Weights of a small image classifier.
Model: 13.7M parameters, 40-pixel images.
Training: muon at rate 0.02, 35500 steps, batches of 128, held-out accuracy 86%.
Data: trained on stained colorectal tissue patches (NCT-CRC-HE-100K), 45211 training examples.
Rows from block 5, named by matrix and row number. Rows with one number belong to one neuron. Each number is 50 + 12 x the weight over the matrix's rms, rounded and kept within 0 to 99. All counts start at 0.
# fc1: MLP up (model.blocks.5.mlp.fc1.weight, 1536x384), inputs 192-255
# fc2: MLP down (model.blocks.5.mlp.fc2.weight, 384x1536, transposed), outputs 192-255
fc1.963:61 44 51 48 54 27 03 70 50 69 59 38 28 40 47 38 43 65 45 48 32 48 44 35 49 45 51 78 47 50 77 43 60 04 53 44 61 60 37 52 34 42 28 59 28 54 65 75 50 54 44 41 71 32 36 35 56 61 89 47 35 75 53 21
fc1.964:33 20 58 57 35 85 99 21 35 36 53 20 63 79 63 35 61 76 63 51 41 40 75 65 16 57 53 00 36 43 26 53 54 39 49 55 27 38 53 38 33 83 55 46 13 46 32 77 41 55 28 65 14 93 71 44 83 11 41 31 35 40 44 35
fc1.968:78 47 33 87 65 66 74 26 55 51 77 22 34 59 28 77 37 59 35 45 40 63 67 36 62 33 16 37 41 35 33 63 41 56 45 49 78 64 31 63 64 36 48 59 24 36 31 40 47 44 57 53 44 23 64 46 79 63 40 28 36 36 19 49
fc1.971:50 58 54 42 47 51 44 52 50 54 58 54 55 55 53 46 47 51 52 59 49 55 43 49 52 47 50 52 48 62 52 56 57 53 53 50 52 48 47 53 47 53 51 43 50 42 44 51 53 52 55 49 52 56 48 52 43 44 53 49 45 42 52 57
fc1.973:46 57 51 51 59 51 46 60 49 51 74 46 49 63 50 49 58 52 69 50 55 53 46 58 50 42 41 52 61 64 47 54 54 52 52 37 57 50 73 61 66 60 51 37 54 52 55 38 47 41 40 49 51 45 65 42 43 44 67 41 47 49 46 54
fc1.974:67 42 66 52 46 44 32 18 19 46 28 85 59 46 10 36 26 46 23 58 62 34 60 99 26 37 53 52 23 46 62 72 66 27 46 47 43 48 58 04 40 64 49 69 17 97 78 33 39 66 69 28 54 27 44 56 71 72 42 47 17 54 53 42
fc1.975:56 49 37 41 61 41 57 46 57 45 65 56 47 45 58 35 42 37 65 68 50 51 47 62 57 44 44 46 44 50 52 46 48 57 56 44 44 45 53 35 46 42 38 62 67 52 67 34 40 53 37 55 47 43 50 53 55 44 50 42 45 39 48 61
fc1.976:92 38 63 56 54 31 75 49 24 88 54 46 69 61 63 85 97 43 70 55 47 29 50 76 63 57 68 20 46 47 42 54 63 42 75 15 64 56 35 36 32 99 35 75 73 35 44 61 79 41 89 11 72 68 04 49 34 55 62 24 31 77 60 54
fc1.977:56 55 25 44 59 55 50 35 51 57 71 55 65 44 74 15 33 30 60 73 27 44 53 58 49 51 43 49 60 48 48 47 38 64 57 25 40 35 56 24 44 40 24 80 78 59 50 12 02 48 31 71 53 30 51 53 59 47 50 51 36 36 53 69
fc1.978:55 57 43 54 58 54 50 47 49 50 54 45 50 46 44 50 52 51 46 53 45 52 56 54 44 51 49 44 48 44 55 56 48 48 47 59 58 46 50 51 53 47 52 45 50 46 47 54 57 53 60 49 48 49 52 52 57 60 44 52 47 49 47 52
fc1.979:53 28 49 44 36 46 57 56 59 51 40 65 73 62 48 42 51 56 63 67 62 54 63 53 49 53 16 61 67 58 49 50 38 54 52 55 70 48 51 59 38 63 57 61 52 53 34 42 81 47 50 58 49 67 48 58 68 22 77 67 42 52 34 55
fc2.963:13 66 67 27 50 72 67 50 36 50 68 66 45 33 64 43 38 33 47 72 54 52 54 69 33 80 51 46 12 51 68 54 53 73 31 34 58 50 63 22 52 46 43 44 45 52 57 45 49 81 40 74 42 37 56 44 69 66 36 51 41 52 43 56
fc2.964:61 46 50 59 69 45 51 62 60 67 70 66 69 58 45 37 55 57 49 51 46 68 35 52 29 32 49 64 52 31 53 51 50 12 43 65 61 68 28 64 26 42 43 64 57 30 08 32 54 00 56 59 45 34 48 61 44 63 68 64 35 66 44 60
fc2.968:49 32 64 64 87 30 45 31 52 60 23 62 68 36 36 56 59 53 37 40 63 55 75 49 86 54 57 30 45 54 43 34 41 84 68 58 50 69 79 47 57 56 38 58 80 64 56 56 71 59 55 58 88 86 85 44 40 67 68 53 52 54 41 35
fc2.971:56 40 41 67 54 46 47 49 47 36 41 50 42 47 47 56 55 60 54 36 53 42 52 58 47 59 45 50 52 35 49 30 43 50 45 46 48 51 52 50 55 47 41 59 68 50 52 36 49 50 44 57 48 48 65 55 64 53 54 51 49 52 48 50
fc2.973:52 40 41 45 49 55 39 60 56 52 46 55 43 48 48 52 49 48 30 60 51 56 61 42 64 57 56 40 32 52 39 43 45 40 58 56 55 50 43 49 52 54 38 45 48 53 44 39 47 69 58 50 38 55 38 49 57 47 34 67 49 44 42 55
fc2.974:80 46 34 90 72 41 60 36 80 51 65 38 31 61 72 55 43 44 66 65 39 77 66 35 59 46 67 37 82 08 57 34 41 63 38 68 59 27 58 72 32 25 36 47 83 81 35 08 68 20 00 69 35 62 81 24 62 69 50 26 56 65 43 58
fc2.975:52 45 44 52 48 48 59 40 52 56 60 55 49 52 59 50 52 54 54 58 40 46 47 54 59 57 45 58 61 51 57 49 39 48 41 60 44 50 50 44 48 53 49 52 57 57 44 49 47 53 51 48 48 43 53 55 51 41 49 60 35 56 53 45
fc2.976:56 73 42 32 49 47 28 47 26 47 80 62 59 52 52 39 53 57 48 46 41 46 54 76 24 39 47 90 57 43 41 23 54 33 48 99 86 27 62 25 47 36 67 46 53 55 89 57 30 30 01 63 46 89 28 70 23 43 48 29 78 40 65 50
fc2.977:54 34 45 42 84 55 87 31 65 49 41 59 41 66 68 51 67 44 54 65 55 31 48 82 63 49 47 48 85 56 62 36 37 38 29 74 42 59 43 65 62 49 61 28 95 48 42 45 61 28 79 44 25 33 54 49 52 44 25 45 13 44 58 59
fc2.978:52 54 41 48 50 53 45 55 49 56 52 52 46 48 54 50 51 53 56 54 51 48 46 50 44 55 55 54 44 58 35 47 54 52 45 48 53 58 62 47 47 57 54 53 40 53 60 63 44 45 42 45 55 38 64 47 63 46 47 49 50 55 46 49
fc2.979:41 69 54 31 78 66 23 44 28 47 53 55 46 36 58 42 69 23 42 48 49 53 39 56 22 47 79 55 37 63 61 64 78 48 21 32 30 43 52 53 68 32 24 35 51 40 47 61 37 48 56 46 59 29 73 51 65 46 49 46 45 36 42 55