config.yaml
model: "image classifier"
dataset: "stained colorectal tissue patches (NCT-CRC-HE-100K)"
train_examples: 45211
image_size: 40
crop_scale_min: 1
horizontal_flip: true
rotation_deg: 5
targets: ["tissue"]
num_classes: 9
arch: "mlp"
layers: 10
norm: "rmsnorm"
norm_position: "pre"
activation: "squared_relu"
mlp_ratio: 4
inner_norm: true
drop_path: 0.1
width: 384
label_smoothing: 0.05
loss: "cross_entropy"
init: "lecun_normal"
residual_init: "zero_last"
optimizer: "muon"
muon_scale: "original"
lr: 0.02
momentum: 0.95
nesterov: true
orthogonalizer: "newton_schulz_5"
adamw_lr_other_params: 0.0019
steps: 35500
batch_size: 128
epochs: 100.5
lr_schedule: "cosine"
final_lr_fraction: 0.05
warmup_steps: 1060
weight_decay: 0.02
adamw_weight_decay_other_params: 0.05
Rows from block 3, named by matrix and row number. Rows with one number belong to one neuron. Each number is 128 + 24 x the weight over its row's rms, rounded and kept within 0 to 255. All counts start at 0. Numbers have three digits each. After the name is the row's rms in percent of the matrix's.
# fc1: MLP up (model.blocks.3.mlp.fc1.weight, 1536x384), inputs 288-383
# fc2: MLP down (model.blocks.3.mlp.fc2.weight, 384x1536, transposed), outputs 288-383
fc1.862 184:118103126151176135110092145186175079140095149155119110133111084104097165136188160144122144117107085105139161151133169119127141140160146121150097132127109086152135142116150168135183102157118164137131141107160141117123142137111121100108162127150127117150133141125153121151111120117161121112
fc2.862 162:133101089158162112150110118074144141100148091118088139112152136186195151102137156131107130154151137135147142132120118133113159161088134139124131124103110134111157162136149127118105126124153128080132146169117131121137113126162158144149128137104125162135141120128139160124096139160123106144
fc1.865 152:149139086125140139182130094105141164142125122131128143173133120136132103115124106126119157148077128157137125145118095175097127147116146117127097111159111162149130158112155140129095150155143141190085101091126123154115106131119111124176128119051094139129130131134136098180134104109155144110
fc2.865 145:138117153129118157115152112165097160109109136163108110114140116117087156169153130161128116168144130101125124116106123116130151106106100140161130148167137093104101142144108143129139097105076121109148129116144162072118169099123132114078137109166129094147100137127126159116113121118122117106
fc1.867 112:135164116162106153086061128154133131125125109108103131101144142136113103119183094140145100098141143118129116140138114190132147107111111099148103144140114141103113155117149168105112144125138069128082140137128150101121182092102125136095177143159166098111106138115114140146141110145130134142
fc2.867 131:144107083127150131154139073172172133111126145139127092101094112104180123151118181132152115109100077140121101165119128115119114143095115133116146117152103115122123091107164111142111142122082176104115103121143153135092092149105143106122142134117124113130116111160131124097128126108120097152
fc1.870 170:131158173129113119096122138134118118132054127118186116161154119069086123160142132104129107142134117141119098162147172145131161136150112121125135140115099079135160115165152147083171147146181129099124132156174105127150117067115164169157160165062152137126146111133144089145105138085124126156
fc2.870 149:156107161151105105130078114140119119132128176152100127155173125151100154167160137114127124178145173137084147166117113148072176153149156109083121118100104102099133147123114137161154150135101112156118105184171116157127181114133111109108102174103144131149120099166132130141151115121106177147
fc1.871 083:170146129119129149154077083136119115092144134139125127139127092178151148151147165139132086115089078159123106147101079113107121062117086112118136114140095181130146105143143174121127139159107129130134148104113121085120131106100152089114099116149137158144130121102107124159130156112138128145
fc2.871 102:113158078108150163107114077151146088113119105158145184134127119131092125107125113085119148175166127116155150131126139108096152187121138176096110149079135117176115150113115120151094132154148116127131114173121138151110146122117108129171106128123122138137124161144135137113141096155098121117
fc1.873 100:125101114168160110131143088089154135129102078140153115125128142153134112072150071094113141130136140145107128114152066127111115172123091147109126137141133127150120121128108108148119142138109117143101120114115171089132122085114173114138106144127098114112124092130132117136116109143103141157
fc2.873 118:094182143162098132138116132145085119129093165146118114172177152111148113120111149171096115116098126154098115163119134172119151087130159078144139124152119132135134134125085122133113124104108093154134094112117136143098162182153068137069103113130146141094139117131130114156157129115143127104
fc1.874 177:094146133116140163121122123136129099100086105154135093125149128126132143082154116159134110141131144145097122123120097180140100181120135132144149083120114090159151098140132149149164160089157121166158128152127148093146138109119096109082143153064162091115101128171130134152138128127118108140
fc2.874 157:139114130136135095124105084172129160154138123122127155122147163145162112082132122144140152134126134129138146126145085173090135106092152095120122135142153120147167132128154133087144149098124098111115149141097074111118152121139134142132124131157122115133132108119149157125172106139166162130
fc1.876 123:147102129120117115105124164123115113076212111123152104142118107132142124123119153110167108113170138145112136121159114136129145106115111120086125133115121128146136091148161164107106112126113139089116127146069063097144110090141159167159154135121141146072091108124118130122125138068158145129
fc2.876 147:111124131146116145111128107122110125174173062115109107152125131170093105159113130117145130109142157119119157132138154105088102103118122105126148140149148134109168089144099174108111127128116197142092139193081124131150137112134168129127129103118129127099108189109145134172126171112129137105
fc1.877 185:165139129149119135102103069125104100154127141149150108148118123126148118137095090149140143144145122124129114140116144114144151134058177124109130123145115140154117123118154163150106102140148145160170143140126122141151151136184135155137144141105116184171152142139121094078138135182113163152
fc2.877 219:089109111130120125133135170112138123128135135136136132107118116154153147108113151105109134122126097096123141137120100111141111140135123160154124133152123122141091144078123088097172143112078135120167116163106117071116120125100113114136142114114137067135146106112129154166113107095135089140
fc1.879 177:156117133136155098151096130100126088094101098097171134121152117152140168101144115116106152152147087132158165126111154101093129150132122136082090147141151115147085136128160190133174081141157127123098121152134121123140120122129154148147108150113112159101140115158116102135093135170101127181
fc2.879 177:127172140152138135105107158047097157141097132114105090115104161129129144159103158081093113116106149154128091144127103119152121147131122118137161161088126166127123113118129103158112140137107148114133163143099086096110128136179132108132137137109116137127101112131169125119149164109132124112
fc1.880 211:140130098154175156133127120151143175131103108095099116154154113190115139141159165122126154158116113136135116090137136151133131147084170156146111154113150147123082103137139120101111161151135089161104112110116140108144132127104143155181148092120153117102111135128152089110101101108139124152
fc2.880 214:099112154151054149129145105122120120126152120136136078124105097125117128117161123166145139153127138125114121152152126144132122127126101119075119111178132095145159143127161141134146102127110160113149064132081169181077083110111119136156136127143090109150117103093111127147157158147114147076
fc1.881 029:088081120136122131163132116114103159093122152124159105140132137099132137146128152063111116126147131121155106098186146152128127105141141125169115110098141104112127111115153151109113119089154117097156133133134103126112158129134138104150124156059150156042131151124118106133132112134198156108
fc2.881 037:114135145094125158109155147123116128201156131134127131128119146137168163128165120109092168130155162126143129209132134138176159108123112103125112150116124146111118109146151153138111131162194090141130161131187089126120120137143171116097130111028150143156179106119154155134141136137096136143
fc1.882 154:132095100095148119158146099130102110131107138131109175136114131128134147095127146150078106141144082136119102173118107160158097117133127160112090081152117121117129106174133162133121087134116144131155149146133116133126141146095146144124106109148131120121140139101119115121112110151104122136
fc2.882 177:107146136142148153101117151107167104105107107119144123141120175120100127136188151156137154162109117127141150107128162102112141171160175125105105122120151138161129109131147098108144148134128161105113096112145115094121136104132105108109153120137134161134121119144158131118107120107110127123