A small image classifier, trained from scratch: 40-pixel images, muon at rate 0.02.
Rows from block 5, named by matrix and row number. Rows with one number belong to one neuron. Each number is 128 + 32 x the weight over its row's rms, rounded and kept within 0 to 255. All counts start at 0. Numbers have three digits each. After the name is the row's rms in percent of the matrix's.
# fc1: MLP up (model.blocks.5.mlp.fc1.weight, 1536x384), inputs 192-255
# fc2: MLP down (model.blocks.5.mlp.fc2.weight, 384x1536, transposed), outputs 192-255
fc1.862 059:176125096135149090157143135135113041129124057224116133128126133103121120140092125152051112122064177121182122156144151173131135114143056125169087160125177096149100157167080118077128089134158089
fc2.862 064:116121153151134163063117083144109218070109108141150148082150156115116138137143110157098115126192072150159105149066107155082153116132149160149145092166155149136173111110209158110122137188101141
fc1.863 234:122152127135158154072142133096092110133126153096130155078140146071080096124159105155085110089083122126126110103072038087138144116179089122164196144093141142133142057126106093084092092109190089
fc2.863 189:097125145103120117120095092155117105129162097158128116144132118133157173110115117139109148157116137137155082181135143139086181121118173106114134115159142090136099128143160124141154127104201163
fc1.864 042:143181090125133158158042093147125073127104134154075169094132128089206119111137135130100217114126134088109147114079090143153084175150173143106101139104189139109207080184155184103139102102104180
fc2.864 059:119163118183220123096158182142127200142076135090123116199125089147101128142109094131124048061100104148108113133145186152090213117048071112131154126103087111103058193071160160099162132193110126
fc1.866 048:150160053140152135135116153160209108137138097107148161126091117104108133144118133092107112100113163110155135172084113106133127124106108138099176169113174107113082120126201133115181119139094127
fc2.866 053:153127119190199187147206168118120144145098135130126141137147149084148108081147100108152173140108194125107131103112108118144144083154118143157149089157130100172115184136103129137113184093127158
fc1.867 110:140134091107139147178177184163145050114115123167186094171124060151119152097114162056156099108170125143096117158114110017137161148120158116076088084110083151109081127150155121156117131148140158
fc2.867 123:081105144138133117107088097141128149197131123137143117089108175129175076179151094119045185065114160118151087147102174138120196149168096154157105154106122114155131159131148098126134107160116094
fc1.868 212:113117133089136090125148142119073076141115157126127109111162109134096133103076126168113080167117133118146103165140128106098165138152140134116091119153134116132153109134182117079159080151130142
fc2.868 179:132155118118144122115134170140144143127122121127104131174138084149174052140133120132126141130152107157108162107141131096108089091100116103139071146195061070109102118120096088120107153119160151
fc1.870 203:077174152127138113109139129113123158122106184100133087142136119213118103130136109159107127121161155070151195169163126126148160080200103209145100160100154134174091142056061175142178100091062087
fc2.870 203:117133096130137135156112102142140157104125094119138137155122147116153110116105092133205122096076138153157112141160144160142120148101125092132134103136120095137150096154173147062142139123161212
fc1.871 160:099169116167152144158131163155124084128205128137075163152138147092180136129141100111085053120122161185089104143133133149195134194161153130175187107120097189162157102109099098151131133126132130
fc2.871 172:117123090103116182151101114166090179145048172173125129073124118152138117147172166117133161129108025117127129136195136113129124104046157115137072172150189119104066067170164097023143091116125132
fc1.875 072:088188159138162099072160139114148115107073098095104145144100106159153150113093099087147097104126141129138149106125101139083095084139133168085106166156092160126144136178189107104139096135106102
fc2.875 080:088136074180129169111095120166155163179118147100123169088097129094134106133124131115088140150125135106150061174139170114125135132108059138120151089136173072153068153155115090113117119073068160
fc1.876 157:123167091095188174103125109162101104120184199120146086132178134110178148112074153105208130157138151091121146108154091135154181076163172157098153097173195117142119160139186189105126179157139148
fc2.876 165:135182154131085036126139134100126118133117127134181159135109131116160138166180076146123190055105206208130133159129125126127109092125139139106145129102082157182168146120041115103134134113151123
fc1.879 030:161129105156101107093099133106112133131143086143075106083140078170154102112161192172110175065131101168120140145118121118101106111208132088150142142136156117145157092103161145156131159157163130
fc2.879 047:104148143118188107094109124179096185135088141118165160110142124150139112074123113129133181128101084145138117163149133115122168138102125109154120119106074134070148178105125091134124088151132120
fc1.881 163:150136075146086114115097130121115133159154122118135136092125120069153086173145148121108154158088112100163160142177106189181148126140181085084172109104120089178194083139121184109148124116142142
fc2.881 170:137089146127178133127147110113131087148159154126117136179148104200129147114095074129126120108114140132117086093094095108121148098139091135159065109211194162096100144139094101166129195087134118
fc1.883 232:173081148162139156174087158123179208151131093142150129151172136111107091084143162088151148189122085144080155129110195131152078155110162114091104166098114168105075141069143109109139154139130060
fc2.883 188:062195093154139113112191101150146070127132132114219147096086118131128122097143104179109104073131173059102156137143091154123154135116109141150145114114091149121163087133091073147149109089096111
fc1.884 035:090156157110093121061135076150077098150138173149171078138140145186121156129133146129181151139143173134117145175154153122174166159106127047123126139162194078124153080130095161118161089112106142
fc2.884 039:107162114179163086156154168155163195155131123093143212085110109164122120086096131128131080090148178154114097131093098108109135064144146124167146089036126136112120148106108069190096114141164151
fc1.885 191:117138094174098107122099109119156150150127124152093192190138106159139139060103162033128135124094167127094134101174066175128178119122082119129126115079115159149163120125076080105058113154155091
fc2.885 162:065118111133118152115194154177148165118118105141094107072104145122145160128136104087110123143138099129124181162195199153157145094112108172087100143195106105145161102119178144173122153121124144
fc1.886 064:140174117098148138096164126165164102136119122046115150150100083132185119147114134094145123116111091054101111188112084117104146072181106133166138129105085174098110136199178070047132097119124140
fc2.886 092:118161103176159127144117136120104099088173124187151146130154113167096146125160168100135145069164142196184139055107176122106125135108020107119178115108162108165099085093139081143170104086120165
fc1.889 086:117099199104104124105164150161146139116147087096110055112183142129092124056100143119148129104097142114137120088129133147101074175183133140149085186089138130133109151142125127104072159148147108
fc2.889 103:099156124136206147184093090087089153123147149158120166172105128152153143134096115153069122146155109101087148141134127126160201129080111059113183048158131140137087083128139113161106145140108122
fc1.891 172:073123111117090083164145103160091110115156067131136099158140149166149217091093115150111142117136112136126123136172100105069112145096117095112112109126208148108083123134121092144110143073149138
fc2.891 144:157133127119087103097179123108149098128134152081064109114137151150132155128105168143116157134103114146108178130131220137126095102153115146141068131076161109090096107115137053112191136130148132
fc1.893 180:143134108123108064090166094144111213097111195145133143157091192156159078090195125090131139184087127168122153141125137162131110136111090201117110150130142133141090165137159073179156060091103110
fc2.893 192:104173130073137147140096096112096118123092115045163114186100142085079108171104111164170170101179140144116112112102089150126110091118139089128135119128104098158161096103137129130103122162114079
fc1.894 096:137118139158104106183120146128173167127110126147155162109107126096123178099098162051129158133144150071132086171179122166137157135144137095105126130039134098186152150160098135162103119165120159
fc2.894 124:183127133079148116099145156123114102138128138097134127129085152117052106158135104144201082077111071115093159138085143068109120102084099150110108136164127117099106078078150160099163090135110176
fc1.895 122:123151101130085159173107143162147118133181104136179108101102155155136113120170107142111058125152131150111078105151097101073110145097104180102157180096094125121158103088094108119095100121132159
fc2.895 123:123114165069202135148116144174088118194152197108194168110098092206165155122113134084114118173140112030119117135111099117085152161119127165140167199128127151110099136102111138159157068085155134